config.yaml
train_examples: 97500
color_jitter: 0.6
norm: "rmsnorm"
activation: "quick_gelu"
patch_size: [4, 4]
layers: 12
init: "trunc_normal_002"
muon_scale: "match_rms_adamw"
steps: 9000
adamw_weight_decay_other_params: 0
Rows from block 5 of a small self-supervised image encoder, named by matrix and row number. Rows with one number belong to one neuron. Each number is 500 + 25 x the weight over its row's rms, rounded and kept within 0 to 999. All counts start at 0. Numbers have three digits each.
After each neuron's rows are labels from the 100 images, of 14976, where the neuron reaches its highest value: "top examples" is what is common among them; "colour at peak" is the nearest of a few named colours to the mean colour under the peak. Only what is clearly more common there than usual is listed. The data: photos of arthropod specimens (BIOSCAN-5M).
# fc1: MLP up (model.blocks.5.mlp.fc1.weight, 1152x192), inputs 0-95
# fc2: MLP down (model.blocks.5.mlp.fc2.weight, 192x1152, transposed), outputs 0-95

fc1.652:468468464494495505483516491478493507470522505506479486472494522485492497448541511517473492532521520477465518494502532524507473500512517493495531494495452548483489463491478508451524524546461464519544509459483531461513570477554516498476480527526509513509509502502499513549469515471515484487
fc2.652:497524536511519532462524480507506491558497490499523498497528492512486475516477504537559482493517472545526500471512503499514509458489507514543497504515551470505493533485492530541487503467521561519487542528484470505472464491484511506519503470458525516478490519528516510483503464508494501476
top examples: order Hemiptera
colour at peak: grey

fc1.1:465513462510508465489496491471463501524466491539496497481491491502514541461510487445500487492508520471493548484514533499519467530513500500493502512494494487545495494507484495502554489463469494538497450488531495504511504486457529522509503529470503480488510483510488490494490494571536492473
fc2.1:482502515480547564506498517508496519500496490511499503507487514511455499530484513524509530519491523499496529495524505481491459517494465464536472496491518450502471484450517496456496515514528477524501523519493503533530504482532520501474476560480522451500485528501467498501495515505493508524
top examples: order Hymenoptera
colour at peak: grey; brown

fc1.272:494462481510492448495520508519522554546447475513500524512538476504547505540508520494504514541514502453523511526500504524486511495533489453469508474479496508506507506513536500480537510487544498512506493515520536475502514523484420512508487485525477481511484481471515498495503482526506528509
fc2.272:498572505497507496478549470492477488478518517475510494470472496479497509477520450496496510502481486504527490488520490467533483531464504533514521574515527501505482522523506511501479508458493548525503505543475454538498514510457536534516546491496519490526465532466537504468489488487534500494
top examples: order Hymenoptera
colour at peak: grey

fc1.570:449429475484480515506553515474496482537518490527481517536492476499465539477502499463520497468516498467518503505503531483498480447474483478510480477469484488526473485484517472504470470524532485478471517535490461542550479475539493463508475472501493524497514478465486472530491543515501479526
fc2.570:497541497531534508482470487509500530492488463506487490431492488542487522514541484521505514506502502524486520525529468510496445490516521532498461527510503523511502510482483493466479560485499489514534478486520517498502531551461534512469535488496469452487450475516457507493491466455469482497
top examples: order Coleoptera
colour at peak: grey

fc1.534:473517506460492501516489489522516485465511558468515493511486543489508542529498510512476471492486535457527508460585511505502492465532490504496498488509515430471511504472495473473533510515508488500527514460486457502523522500429476532531550506496500506570487490486501523514490508489493519475
fc2.534:539494542530542507480448509553511480528549427527481507495511514514479504512518502497508484520550494441491474520439490527511488492532485535506497504512478479456482513522485520499518481516502524524484525496488480518489489492486511483497492503522498531488469473466509489470522555503570480524
top examples: order Lepidoptera
colour at peak: grey; brown

fc1.468:505528487512539456532551487519461511535462477493541517503486502495529514479476499489511523528493502475537548480513543496491454483468501498471515471445505482508496488486472480505505508533508525510507488502572499505500498519453514496512474530514503446457514480498497472508473486548510491452
fc2.468:468518461477523515469485503502495482490481489449518491473538516500471494510489474475505527506475510501509476486537503494490448552491552448517484506520507471489490503508531476497508523474548536517475498526502485563525520501491481545479494524497528483515542487493520460463512511485510495558
top examples: order Hymenoptera
colour at peak: grey

fc1.211:506534510468459515501492449500537513512500474536494494573506514510511536487500468522516516539484498490529510508459515496544460473509497528443515489510467491457561511499519505493497499468490516505515472506484485533520514490438454514528497541492501517481487464492499490493521484539512512537
fc2.211:486481502534539504504504568512459462520483504477514505446501524481511484526510542492510490465530482501475490476515491471457515519500497458534502526470533502544452502485490523515483497511515492489490547493485510482520507489536494466487493478512511483492503528504482524484493516459504479470
top examples: order Lepidoptera
colour at peak: brown

fc1.301:537549502521500538510498522528445498501479494519526512540504507468514475485475498501450521489476537496506550492542508541518524515488508510502460493559499477481529453520501501488474499492508484545518484501519482523509520472516450469493536495490510509518479476502488504530479473508513522491
fc2.301:475492533497488509493492518501509473513524497515506487516498470509538546511494518434544468482535503478482476532473511501469505474462481494531543508462522497490482519520495476509511481499489501497444502497497459518491488501479516519538489524511486513546540505528493522470554498479481481512
top examples: order Lepidoptera; order Hemiptera
colour at peak: grey; brown

fc1.222:480501519497452523506566496461463475498513489497511488501477529505500512556501516504504467557491532469539486537546496525469492521479514502489537491454508521513479541529484471547538484463481526498470504491504508522531462465537511483524510486506549527524482497512506465484503462495519512527
fc2.222:496499492489550524548537486485506493525545511512473525446511493469519555491499509496496490466519462506482479456489514501508503495534496519513488470488522488500551507514521499495479529526508478508489460510472504462505527516474524513513487491516529480496477452504467489506483495496576509505
top examples: order Coleoptera
colour at peak: brown; black

fc1.505:490551503513535461487522524495548502482477520496524511484476525501473479482489480496455495506508469493473495462451535516544502510562509509524474485536544498467499526517501423507533539475519488530512518494514515539532458529497513504526484500522446477528525529486474471491442522469537533497
fc2.505:512477541498486496529481464545511483487492513498485496508485473471504485566518505530506524514500525498540530481492453453489565528503483520478480515493500484540487498469529526474484483512500476521559508538558492514500503487520483506504533500513485470483481534501495500519525479543469473481
top examples: order Coleoptera
colour at peak: brown

fc1.78:463523511540456517497514486500479525494481506469542510498494504523537532561522477462468503511509512510512500504464498530497455510545476516531517557510508492524471492489529529525533504463515502506511475482501505512497533455468516485467518521494495505473544476487534537503544488497509512539
fc2.78:508500517473519491522512506483475507517543533484486500516538519485490503454525498529487481461474504485495520466529508491530476511477485542433545511488441510507474512519561486518515441524477502497461491497474470476552539484540492472482453491526504519509504463551499467527485492498514451490
top examples: order Hemiptera
colour at peak: brown

fc1.350:480473479546511527534541513472513494477476520514469508441465485500525466491471451487502517480471528489546492501480511492475538515532482515481492505485492475560513509479530463462518528489497535520530484530563517488509490499467473478478460502491467524502523548510518534476487458511505551497
fc2.350:475507536510493462471458493543493516503495449536535485558499474546463513481493515508529449494529454572509459511496481481509480494479533486470470472504490517488472528513495520519460498529498476478493488491496495515511563512500511521504508537495535483531476485507460479494464529477526451508
top examples: order Hymenoptera
colour at peak: pink

fc1.279:516505506532495519497522481467534512526497515470496530502471493504489488539467492519535485539493546493542509519519524501506532519503476512502481528488518482446522450519456495479522491474461518511537478498482461507465471456441496492508488553516509500539518514507483458565468494494527540579
fc2.279:505532484489509496491473523504486498509522509501486476478478522510490511456522464540523523489505491470505464484514493500519474517528497495460540498461515494524462520523469464482503499527467554527468524503498487428498515492540480521504509478538471511500546540466521474478538495500508497472
top examples: order Lepidoptera
colour at peak: brown

fc1.25:502470498496526501563513460519499500489526477519537511521506479479477511528471536491464499547501535455538529529486500497510526485461504475519471495464518484536500496441477474515491495516531501502552502515506530483504518478459489494440491540487519506496477523483490503525448511527499521491
fc2.25:508525529492485528458502531463497559518461488517471509494509528513529517478522482518512519449484493523458470509500537480499485501541513516512489561500500486467509482510513471495504464513466465488458470466522464528498503549536501497512468465476488509491522475530540497472542484488515465505
top examples: order Lepidoptera
colour at peak: brown; grey