config.yaml
arch: "resmlp"
model: "self-supervised image encoder"
dataset: "photos of arthropod specimens (BIOSCAN-5M)"
train_examples: 97500
image_size: 48
crop_scale_min: 0.3
horizontal_flip: true
translate: 0.12
rotation_deg: 10
color_jitter: 0.6
method: "barlow_twins"
norm: "rmsnorm"
norm_position: "res_post"
activation: "quick_gelu"
mlp_ratio: 6
parallel_block: false
inner_norm: false
patch_size: [4, 4]
conv_stem: false
layers: 12
width: 192
projector_hidden: 512
projector_out: 1024
projector_hidden_layers: 2
init: "trunc_normal_002"
optimizer: "muon"
muon_scale: "match_rms_adamw"
lr: 0.0043
momentum: 0.95
nesterov: true
orthogonalizer: "newton_schulz_5"
adamw_lr_other_params: 0.0009
grad_clip: 1.0
steps: 9000
batch_size: 128
epochs: 11.8
lr_schedule: "step"
warmup_steps: 450
weight_decay: 0.09
adamw_weight_decay_other_params: 0
Rows from block 4 of a small self-supervised image encoder, named by matrix and row number. Rows with one number belong to one neuron. Each number is 128 + 32 x the weight over its row's rms, rounded and kept within 0 to 255. All counts start at 0. Numbers have three digits each.
After each neuron's rows are labels from the 100 images, of 14976, where the neuron reaches its highest value: "patch colour" is the nearest of a few named colours to the mean colour under the peak. Only what is clearly more common there than usual is listed. The data: photos of arthropod specimens (BIOSCAN-5M). In brackets: how many of the 100, against the usual share in percent.
# fc1: MLP up (model.blocks.4.mlp.fc1.weight, 1152x192), inputs 0-95
# fc2: MLP down (model.blocks.4.mlp.fc2.weight, 192x1152, transposed), outputs 0-95

fc1.206:180168192182127161138074154132159090101090104154182086127084130131110129096139139128146177129123105174115118144138191150130102120129098115126111143146134144066166140143061136156156160130148198119051163123153139147110104067164179113137189091085157176087094107148175195134166097151139131080
fc2.206:098130076110048101143106119138119158125103139098124116103123141081112109110135109133138090129126122117189147110125106148143173095160128188143136093162183115147121102133134123068160159141086061122197104107118099090117164155142103179170113173097101134120147178118098120069120131177078145163
patch colour: brown (69 vs 2.9); grey (25 vs 8.1)

fc1.486:167208082125157165101185118148153121079148114137182137152123119106083129138080159143112163170156118124103091063092112134193155133154079163103152126155176168144136119062118114131088156037061141095132142077103156179119100099150151105121112132136114162136116147137095182162129165136143143153
fc2.486:109094167129115100159097132099100103132131105105083064142133112151156117152187120148102124089100105138154134166147147124121130156126151059188118128124102132148110085188103143112176103200072128171158125144175084135171195187099131139110131121121121102126090071107135114083133132154133122106
patch colour: black (68 vs 0.5); brown (32 vs 2.9)

fc1.0:086143158106147152133074140122218125141141126120131078084174159153120111159124111091124099178062160159083117121108136135147087087129141091105128188116146103183213142084155140094111086227107166075174159105137129129063093111138174127107101172079151188062098099140117090150124173126140120095
fc2.0:127074126139169081103137138132074203141123150159153123175101087114171139131057179156094135091121107162155152075159124150048102160186137150163164085184162151094105173188097140166111118096157088166124147102153107106209117145097140153082059119210108095156188103068129180163112130101162158133
patch colour: grey (68 vs 8.1)

fc1.736:108135143152110084100131120131145156124090139211084138084176102121116148134142069090080146138114112135033141142096122108225100093127169171102100122110119080126133094172069146104164136134110146136074150128181064109118121096154156094092131074123133053181122136111114094189136147154170131118
fc2.736:105156181093155144207126116147160121078105078065138101127111111111146085116167165117155137094160098182112088102152114104154145125162098124128096162176182160076139104086161142123109141101149107117223127098123153125223128151080124167141108087120139143120158112155095151161117035098099108118
patch colour: white (74 vs 31.4)

fc1.568:101042087132104148126126155087131136151139093164145087141100089109131069064138141157127174188089103117178107071106173174134140138108107133074142061098109103121116153105141159115111184154122145127143128111118124116126127182124072158184119123062152088073201115129147102113097169167135151125
fc2.568:195198185163112087097169145132133153155129169179184108130121101166058119186080107111118082111183080186131177123094105105107139110119129129159116118136076116139126124117081085135168093156186105157129191149132159111082160058189200102119154092178125135159094128123103151111188112020050181125
patch colour: grey (57 vs 8.1)

fc1.25:137165143104093117168146122114131085101087077123171123116087135151126136163109144176094106151181129071112172118134144115086123126150084116123088175154113128113077132134107141145183087164199134124134101083148135152120163143122096084121147099173114122097117070056170104168082099139166106167
fc2.25:080113114123173071160129160096099139152170129104107160143161172115121157130103111114148133081143155231100116156167141207183107128060135127109141099096154107096147134088133133166091159088059207166128147167136142151066121123129106152116145175086160103152111155139130157144104136137135144126
patch colour: grey (80 vs 8.1)

fc1.602:125089121068158158178120098150113085061087151205164026182087138100096164182124122147090146189091105129109092177115174120186146157123150179113052161067063120145176190192109092117140138172197177145117146171102188130127163146130101141095147136100088116148114083128135111137149130095120128172
fc2.602:164162118140088159115092125122129142146172132041127146072187043189188125108122159134158133135183101156096142078095120105065147107124145088154133095145171149087097141144135153081127089125120104091116152144119097106134096068105086108126175121142170168080217163115111116124132125154152191181
patch colour: grey (30 vs 8.1)

fc1.700:162187130185159125114183181121144132156167095115125134105164143142066107067143164123177102128077087116086151143090211185063084135103059136163106079116124099180138167095071121060105148133175154090130138172125122150111137106130118118165181157077076093079078171083132166196119098134081181187
fc2.700:051090134152162148113117070140125120090078083182140100151139102162185160115085089068106126113159108105122072065104078137125140128171081117153120108121108137112127164102198144140140117096135130151155130167112096137043190113100100105120126165072167158098132154191167124071178124128171130137
patch colour: grey (65 vs 8.1)

fc1.251:098168071127098110165221115162118123115129127077077180160148103141155164150131172136099147162121133086159138082168118169178117110069132154121118112110191116069148139155121121152117148159132111103172129192114155164162180119062169150184078112128128096125165090135129165127151162119153098074
fc2.251:150148152129138121145091124171077132080065148144155116117102165150154079094111080117118093135112092149155094144079089068151085153140151109143137106098129161091086144134138167106131048099105086088155125105184194056183039103189116144149146108145161083053112119107091137121143182100127131171
patch colour: grey (37 vs 8.1)

fc1.417:169109126103143110152080086135172179125091154080147132108142098153050145172130097103096188142159157153151095114084116156138139123124102113193139109125131093135168120140120113129161097058100118139085127174147177174140192104157178074186114130125117113102136153151071121169139208126132078178
fc2.417:114149126167105160111123163137115102113214100174092082131116170060205148094129190202105105121052108110105154129131175108106102156169149138111127131150150140133095138144109153092118138168103157103199145076114053083169093117103072121108147126138130138124080054128163127139137098161145170105
patch colour: black (62 vs 0.5); brown (38 vs 2.9)

fc1.465:154133162113161113110164115118100163143165140162136122098123140127083151178087132072149130134170144088133140151153163068089019110158081131137161059175208121154187091152080107081103139143140170122106138126174118121117101087122121087092187135148081058131064140177168078095094089079157119155
fc2.465:087116116147133108067122147119111148136133154103165124123182144149151138114144157071134087129086127127139173070104092100181143141110099101113035100104173117106133167105133136144086085150126117186116134081067164136112131127105166178115081114095114137121126108105096156174181144174149127061
patch colour: grey (62 vs 8.1)

fc1.84:156196109144184151116192143126160064121144146153150103104114146183121131140081104121114159130140090122090127102131159072137125091126095138085043107090145153066103158147157162113135144099105174083161124180132146152113110159114061125130114130121113195152132171168084152179129104062146119117
fc2.84:092090157207085070114093167117187128176108092095121099166126115113078150125156179115123140122173143144158111192153090158126148163097157165147119136150112164152103093116120095175128077119139119124040144067144137104155129107152207144085142141126125125123135038139181125138122123165128139120
patch colour: black (69 vs 0.5); brown (31 vs 2.9)

fc1.489:132174165100165120152123144164102100125146081143141146084117160122079106166161152159172149124132147157102149073205154138171117123075068146113108172175105088130106186169139127115110118142124122095098174147113119104162073100143103085089132105077115207170164090115148130117125115091142137112
fc2.489:126066138148068116111137133074163128135085154112116077163112115085190140110097145095114031155135147163125123161129099113070107098103159119133131091133135175108077091085155153162135132117114144129112121101198066119130094125086103168105169126173079121098142154110164118118142108164099139134
patch colour: white (86 vs 31.4)

fc1.646:184133114144132119168118117154106103134105166160129113134162106110121116139159111094117141110143121095105195162159126138121163105131118151113097088087220132157112075105134186116138154039154168082102125104147145131140163137183119142137164078135151144128132119110131058111059097116121154119
fc2.646:077141201137142195146129144153140142121141147123134097122116104135109108125139156146153117068088107110096050093121141158123091162165120118087158135153098108130085122167156103098110129121096032158159163130150142104120132103125094141117134202099147062153180135102168198118189139128198100076
patch colour: white (89 vs 31.4)

fc1.691:075100097087163137132128147108123176157075136140134120171171114114098152167132078109185134126152116133165191144124133105148094121121125144109143122085114071191103119171128178130109097171120088167139110090116142174050157127070111146163119093118136132154105184116198111152163106162120160130
fc2.691:093103130128138110084206155122097062156139134151124187139091118154122093035180136055079106129110166104088132161076120186129169175118129104156124110160186149086085107112123130147142165090114137131101147137104130159123081102153153152134114175123125076045118107182092182135094097157131132152
patch colour: grey (25 vs 8.1)

fc1.766:182151112151078159146143166063108146045122060145072106188142116110090098110116114128169116159125097124127127114076106146107143155092140074104188151072164154139071098138152122076135117153083154094118110086132141107097154101138143197085112159079116114240138138100121137109154164175189185126
fc2.766:141140113119085035136135152164187169166104137111121143071137123117134159149104119144060094095127157120058146165116142103122172132200115158164133130093105119117145186102169147155104091108123074139102109134139155098146150168127162064157205095108079093091101124105158116159157106118094134131
patch colour: black (74 vs 0.5); brown (26 vs 2.9)

fc1.659:069150139086129123145155127132115121086140125175139114066187076145160150164115145141098080136092037091098108128105123138118092142091097172120096109116106107098162141099098198121122164117100126127110132092184149122144098113086094087162151027175122124095155144110133145154120129159166097133
fc2.659:109143151111144160133141121104179109050121081102147115123108142135154145108139114108146143064116183107117188149157122161167094139185145163065172115149139180143141136154131118062166144200118111113164149125096161161158179187109159177094081163137159103134092159088164118119070100152137134122
patch colour: grey (53 vs 8.1)

fc1.711:095070125115169115116169181124102124119065178158213124143132139139089137145175153100164135098130107100132143154168082099099159108166183127063078165125159165063121119094158188112130087192199075117195181198109111119119123112195074115119168107124123095071126122108114124144127103154127110125
fc2.711:154173138151105136114097077155136141104164078103111106141143143163159130102068101151084078186148135151121078128121181137139152145110050083169116109162139113187155157137142086152122141113083158128099101104136117137149144146080170132145075132122117171208156148118085103149107165104127161164
patch colour: grey (74 vs 8.1)

fc1.87:162061151091117069097153111112134135179154091127172108119163097113085183156076168119102105109195113228161158092187065090150205139159146133084085106118081149182149111153119134124081091164066148112101131074154119117156096132118183121127088072167071130138160136174113128134119166084125082141
fc2.87:111188153115175124150107204090171094092094190128105140166122087120142056088157136150142114186103136101100098135076148160165044109116138162120149094138168128077119138095150074124160161133146149079133130200119147129127129113157147077149156144059105123120132176147156135142089140201130170107
patch colour: grey (51 vs 8.1)

fc1.594:157141096116174066146158145126085140163106128170128152143134116117106085205092130082096145111142143133105113177162112144109180133084101158081081121128181166091140148181094084150107123152174117153147160170178171162110092145077161154112124162147130055144109087087118185186136109189122067117
fc2.594:114097134142113154093124159106155132101146073154201156164138131128181117112150160077143147171101131106181184085092141108108120093112109107129132095077078121101099086099075117106150097095090157126138142069163138129167108212092131075102150129149137111147166190071107066122107116127104163151
patch colour: white (93 vs 31.4)

fc1.532:062082127123093120122154134172115128131145143153102166109138060061121092118199159132090156154123133098134126102101148104091106139120119152105107083115139112124109115112141161105119115166136103120077146162178111162105124135130148115164110098162138095104165116117103088140111136091099128136
fc2.532:159102152159141103162127162149170122158089130161142108190164202177119126126051140084091123115028129136137126070164077144159097187086187177143124113092136092078163139131112131091118147103102114146162131100153142144094104170148133099143164149125137154141136124146190189147143106096160118143
patch colour: brown (61 vs 2.9)

fc1.184:107116155194118150054143065146124108101116108113062106097170190130145146147166144138153128135093127118123053152154142110149141132169167176101170150075181110145088115102157132143114187185133156125113166168163133076135102192063151107135131133173085099155113107125121096123096143095111132114
fc2.184:180166145137131137140141174104092122116104189150115145130195148091123132117141146147166171123189184094112171129125113141116095133119134112166128088182106124132188094159128111122152052102103136161104139071112076077066147091102144121129108128134129210142149130154108081111171128088151144139
patch colour: white (74 vs 31.4)

fc1.199:086134130123146174124145132162161155093118105133127045192099177142126114179126155168076131099122107162126141111169125114087178146180116100114110135125161076129089184163115112118159123189129187085161111149158124117109114102128159118077127072109176080128116149125091115119140147183169107080
fc2.199:162113092098096107146077069085111086132145158081067186123204073146098140118131119091179105121115107044148117125135142162143070120084148176142144141100120184080149084138120120163060175106120079114107125116072135119160162123152113187166186146102100177114133115120152135098104158129099137170
patch colour: black (77 vs 0.5)

fc1.355:175120130141172149111187152119159089140162089133189106098104116079153092202060184123085107093129116172127099130136117186115131125139152104074121119069083160144150133098056131169132157122067084155129149121113057162137122117089127139123083124115070115143139093134167106168055125144147164090
fc2.355:127167084139114123141114050131152142127117112112085082244148164165103120111171106067157130116128137078128147062101113081113076135118121160220163136127176099145079118129134136127101130149190142137123116094164120124055151159171156177136164110125169204130136132164085084089150113098120105154
patch colour: grey (59 vs 8.1); brown (31 vs 2.9)

fc1.163:122179112102080192142181183118113152162146082090063125083140097177137107158126077110106102143095121080126106117152135151122131155055092146136132090107196151099117133101113191130197122137148124107119161157161089144176154101133180122141224114127134136157156084174107149082120120101128132090
fc2.163:153102134148169109082108130111151097095091108158143116183123175072144126134112128116203155158113090096128122156075143098108089124148171157125140130114060138132107119130080124115150153109110130128189173115149177148130062122080120133095115143068138086130136190111102102063166172109139116107
patch colour: white (94 vs 31.4)

fc1.138:065155112162127144087150141102185132154137125117129066193177111151138145157105093193147176128101132099123157119119143147098095171184126107136122110084130117195090136121135156105137093122043162093119135104138133083148170083062090083120115161116142124148120210097106184114129136094133126180
fc2.138:135124171048112055111111134130106154127080186093124130119081141121176085148131108077085118129166140139113113152133123149176119093134155127095168080126133127055150098138087131124126088091109102111038155112119084148132127137191158165131134071073152137082122047146111100161138147103148117139
patch colour: grey (56 vs 8.1); brown (39 vs 2.9)

fc1.252:106127103113151127159142143141163129071096122166135034131151103149163095115125094089150166132090092138172163141123090147144093157159140105059095158101139123136107108068164130068185154139150126087133161112191126141181142116106118140190141102168125124141134162132088171179122136172130103140
fc2.252:147167168124127123157143098098131107115132110143095167100097108114130108108127153098095081080160153116142053141102121138106095137106154160151173116086138142114136183146140144110120154075121121125080155135112092151137164120177127089110146101093142157131120154122091110080152151113066140118
patch colour: grey (60 vs 8.1)

fc1.755:069098094129135117145113124153147083183159180169137164108131117124123139105139107060159132136152173175116118119142151138110122083139108153125121075128170130183108084202130135197103164182148130144153150156171121137092208136153132146121128177138126113080096113122090085109192125043090175109
fc2.755:091129119109144125093166132070114148130132077115145126100139157162170158122102109118120125114103110165058086107129121071130120151120125096176106165159123196054134163126135161070088144132098105110110083078071117166159136135114137190130091028148204172148140094144110155182125132115140173109
patch colour: grey (39 vs 8.1)

fc1.133:083110129158141155151157119161164112184091150157201069114056125160127119108113154121180123160120117127168136137130177113121111144094129138158114141149125116086133073081105202148119151159160112120136143090117159067137121131140094132163132124133130063141139105112120131084133137103058130134
fc2.133:138120065114096097129191138127123108093155102140152196084151122106124111133111088134081069121147147118119128083155131176176176118076156089119146121091042099098136133173073121169107123069128133203156136155141078161080153116079156121111097127055154110097110074158152144116147104147125168122
patch colour: grey (71 vs 8.1)

fc1.15:148109093156148127121139141110168154098177136105109164112133123116136156114134130106120128154120075062140102129173081154111159111110178174144129091163159108100102160169125188120182108189119131122132109128101123173117153118129145067147137136095135076124144103168146131158130130163071114020
fc2.15:122175142077121109167112161107125129155057151086102180106126097109105089176131084132162124092113164168093116150111106067138072197099079149113120131106151134144155112111153125155089156150133096100163184144173128141099113168135131135144102135149136159202103137129076121066114091065175208155
patch colour: white (72 vs 31.4)

fc1.461:078135127089071126109103149126132151122184111208119084144125109092146143085164108102147156131094122071107153143110098143154144153137114141116095166134122141148137126118099127119162208175129085139108118163172189035094164098088160127054127153168206152066124104125121164145158113101110108129
fc2.461:127178099111094119149117095116161088085118147113153134122117137183173096164102133134189093171113055053172160075125085126102096075151149125132159122135149119127170172145156069092116098100135208136211144074151139126192154132147126132137179121058107172089160153134119092130145084074177086103
patch colour: grey (46 vs 8.1)

fc1.415:151125126194119117193103134131096121117157089124148134144086134110116153067166166103054112087142149063152181121123091172122073154166116119125153162130200129177096079140142135118123108159182137121104147126120135096066155112111204170144142138125103106133108131104144123132172114136148206126
fc2.415:116116180226138147098168098100108144170068102130120102124156162144108089174094112159170102102121118172123114099116161153098142113085084141172143109138110152085125149130141141153090097110060125179129145125122146145107130162176089119093120123138133168112153064127140148159155173131159120136
patch colour: brown (38 vs 2.9); grey (36 vs 8.1)

fc1.673:107083129172105120136153127143134122142047186170149089100136184125061123165145131100095152135141161171180046165172115114141174131102120131084174092129152098120107136136171094129078200127055076142119094113105121160143100148152096158180071177154140150129171084146085167119147170096103142171
fc2.673:139136134135073125070133107111108147110148081138095156135182154141168111086055138118157122099099142147129150080028085091117128112151080133119105167107085138120113114095178127158169088100110157111123165082171113155128117131156144056138153110081145154164071184098138119137161126118135108089
patch colour: grey (30 vs 8.1); brown (25 vs 2.9)

fc1.135:146107138159092106100143152120174119144053155114095100093075118067184149087134135124087130136104091123135135174114115169081161162155109171122140115102148077084132162118124075144140107139153179095130177128139100089120092139159173087100147153180060169161118107121139159138128165104084109154
fc2.135:175106183113150127154112099119095147147162132134160130116169122149115195135117116141172140153077160131122124101126111088126140111096152098123147136163127148174108053123148157134149074146090146116086113149165131167067139106128116127130131148131171195151143171089113099110113070133139158098
patch colour: white (76 vs 31.4)

fc1.202:187140085154158170145171130119137172108116079137165126109189073126139142098124085166172102122143167087125117063168152107153106111119142217099098084169189137150184117188189133132145156086117081169133107131158141116157066156172118077173126097173095073131068105117096136128161090147138148100
fc2.202:090126118172110097143165087134094065144137118097156139155071158174121098154122134088136090169103094129146107139117091085160118126103105100127079145101111106113145133050085140082094150142157185127155120124135142178170133103072128155092117138074131150176166159149102125168160150184121066146
patch colour: grey (73 vs 8.1)

fc1.224:145121162109149119144142130108120118159070101120114144114183106144054164177134108107132145158078125145133145148163146090108179119107123113123152187159177142150158130120147177160132112079129107097105086134196137087088170101050115110089157135133189079136127104170113063137162110098137130127
fc2.224:064172137159145163113163170140130143092148101158132096108171086188115061109136114129146101088154132117135110149127123162116118157128166153080155093131144128113112121174148076064102169216177118151179140113104126163136119151149109128162118148081068124157210122129129161092142126131156135094
patch colour: white (82 vs 31.4)

fc1.311:175172119118159137140091122092137056152189094147101137138172155060093132088169150149150105093073145109139108142136082139140134143095069106098118157151130140068161126152136094091182133103115130159144104197171059114158131094131085115110097176073151149108084150064051136115139163137117102135
fc2.311:037054098157044068152163108133098142092138112125163100088104069153098072117127169040092148116187106125158110131095150109131115097168129174187170118132149119174118138116120133165076092163144146105121192092118164122108091166093158078110149119122136161159142111218170163120105080105133136109
patch colour: brown (76 vs 2.9)

fc1.155:142120191069138138180126169079138124141099087122146154140097117082150109138104155110121061048129131153072131139129142154161109141096082122130143057125192117125134103183113118072107159137172112106130118118122168098142163071109060131096101117087148128167115097206177212146108099106145143109
fc2.155:131115103138061136122155138127126124134135104102109108054142125156119150108119105074156133169125123076199119136159106113167125164134132126109104133183110173114122166129102160116168155153125135142102175132161094132152114147072119138150121177154118151057105183129106088096143160107110172081
patch colour: grey (32 vs 8.1)

fc1.538:154086161158151141146177092092119137153093075154126150099135087161132136155116149117140101155066120118119146136169111176151231157122151081151159100087124107080046096113131063124198133119138121198160095185112186130183056131116189107148138153156062103110078158106089135125117148172131124132
fc2.538:090089129114175153078118198163112140137098131133140197153117143157144150106081133094138161154153103125136173142175126110083120124202107174114113167130090152136135115150123169121090138127133113189100186112127087135160123201081179081113062107146167090135146088135094109116084154110151112084
patch colour: grey (67 vs 8.1)

fc1.230:071100144108126137150121164133110126110126098084125140069133099083153091063146135121091141196108181138141096149147126135113152117099063103063139130105060154102152102155141108144133156156129163145153090135102091121114117113123129108150152224154138132171131137155065165152179090139095083164
fc2.230:157159124128129151135136133098152143138070129107121081191132121159113130129162130135156163120161096097140117138077107109091129217132144132164150106177191107169127121118148063093161159127095078159064203168120122122134132126169171148176135080098132084109101149084105112165107138094141190126
patch colour: grey (61 vs 8.1); brown (33 vs 2.9)

fc1.485:065123146154062117114139136139179193135118139121124111149080128119106102159091110119126124096140088129090172173123134131136089117106139099098067159107149123117134224156096106121154109186123150099118177127166100085103078082158077137088063131052078137141145090102152083134142074127183150169
fc2.485:131136160122166177122104098122085054138167106173111119130159104145125145110116112103150091142136186157150141164125126111082124109129142183098139032151115145174132103139204169124095184094107135164151079079108123152124118162098141156147142121205180104068058144083173120129120122121095100113
patch colour: grey (42 vs 8.1)

fc1.50:141147098102110104164186151128127106134126131102114172149128157136107122107095157190146148165162136073156120119056078127152135125131123188137072157068138159158195087115065096170169075122110132146091068204180167159109098119083147136184150110125096182175137143121153121095144115074085136129
fc2.50:118104132176103133119076090148050083124173107095116101103151145102139152162158089142148161123103134113117101181141145105152071146158121135144188127170138105112139150174140105128093140154137116177177136060109150068169177117178134058091147148112140084044137106107101146185127046153125117144
patch colour: black (56 vs 0.5); brown (39 vs 2.9)

fc1.373:115116122156152130158102135097131106120105192196142094115128202093120152131131154154144127129120126148153099141129182150156139120083123158106188186096186118108138165159158195159121149178126122118113193151126130086040172094105157155110123148131112109182081100123184092116102141146149148099
fc2.373:126133081086123096079090131139106109146122128098158169202120060161142064088153079078184111202103101173127060091093094139149149150141100185154113118133137133151135103134105076084134104132085171124108101138167076117135167125111136132117112142099077109097132174124078142150190137111041062127
patch colour: grey (48 vs 8.1)

fc1.182:163097150086108078133127157097162152131073148204126107136115120145133208124112133159132175135130161112146147129101089127136128154204124083158142131062077125107075126112090104133136126085189175151137099149125133152072110102075100117146128095101154070103150112121097129111193086147103125123
fc2.182:105176098137155114126148088127088126174135117114157140134183143148142084146141079116142041139113108081082130153177142087087126118094158099078177097199135044123126142151136103130134140136128122123129186163120134118190084141126120096025128189110185141163130081157163124120130158175148136146
patch colour: grey (88 vs 8.1)

fc1.34:172203076105143108131136153137113115147152169099081129092123100107098129047119117138124087167144099121168155146096160114156089164114105124134080099087135157088143122157139128126176102102165131059111159127174143172178135063168127139154168175139131126164116097158137098154140115104104110170
fc2.34:121105196152158097144144149139170170100107118088112108120163110111127142174121111079189075120114165126141089098142076109078113063174058166068138073146190126210122146106162144133097095124090118185136116139171103110113142130121128146147106145147099194119160145113113077077107158143148180058
patch colour: white (71 vs 31.4)

fc1.473:158155101128065160153121126068114121082022095094126130121144131071147108144130111141111147148089145160103231185113148165148092100117116094136163163111182113131101092127081187101129148155110119156136073141172131093129157130133114146160108077145095167121132079104150143112112137128087097195
fc2.473:115119134173135090117196139129107129129209151178147101159084075132128168104140158057164120125143140168183096112164147107133142088109168137149116102141087132138128211135200099183135092126159108129118187130087127134158097086166150121178111159067156113142165186127106127125143151140124136105
patch colour: grey (39 vs 8.1)

fc1.587:130123139083123152149112154157084126146138113069104100131185119147107172104142117123113090113087120135194153119114111137137140142105087105099101138152171095137116081129169176126223103147092118087115162131179097217165140094114110115140195123128129154121117153097164117092173094052080127094
fc2.587:050139176161136129116144138128159148129088177174139079135135142128103126117136056127187125100115137091117099174153159148101095109117121160116164175083136195181181091109156114097092125096141123071116137123111173105161080129086122145122100153090182189154148082089137143164143172127141121117
patch colour: white (88 vs 31.4)

fc1.162:146148094195187067183132137136192169118117126199093133123099131159136129119133128146117172165114205119125099122139109184141135139106120140113104101141188156192059105083142142167131136161010163167080141118149128098133113128073171121119103147182116137090179129191167141112052094133154136106
fc2.162:084130157079118105115122099135099105132139161120099140114148087174127109148166183116146117128101066162104165115056136134146093163158109125156099100100139090139208130172118164034170139079199139105116123107200167140172160144211105166116163139134110067135145100094130101102153131097117157167
patch colour: brown (53 vs 2.9); black (32 vs 0.5)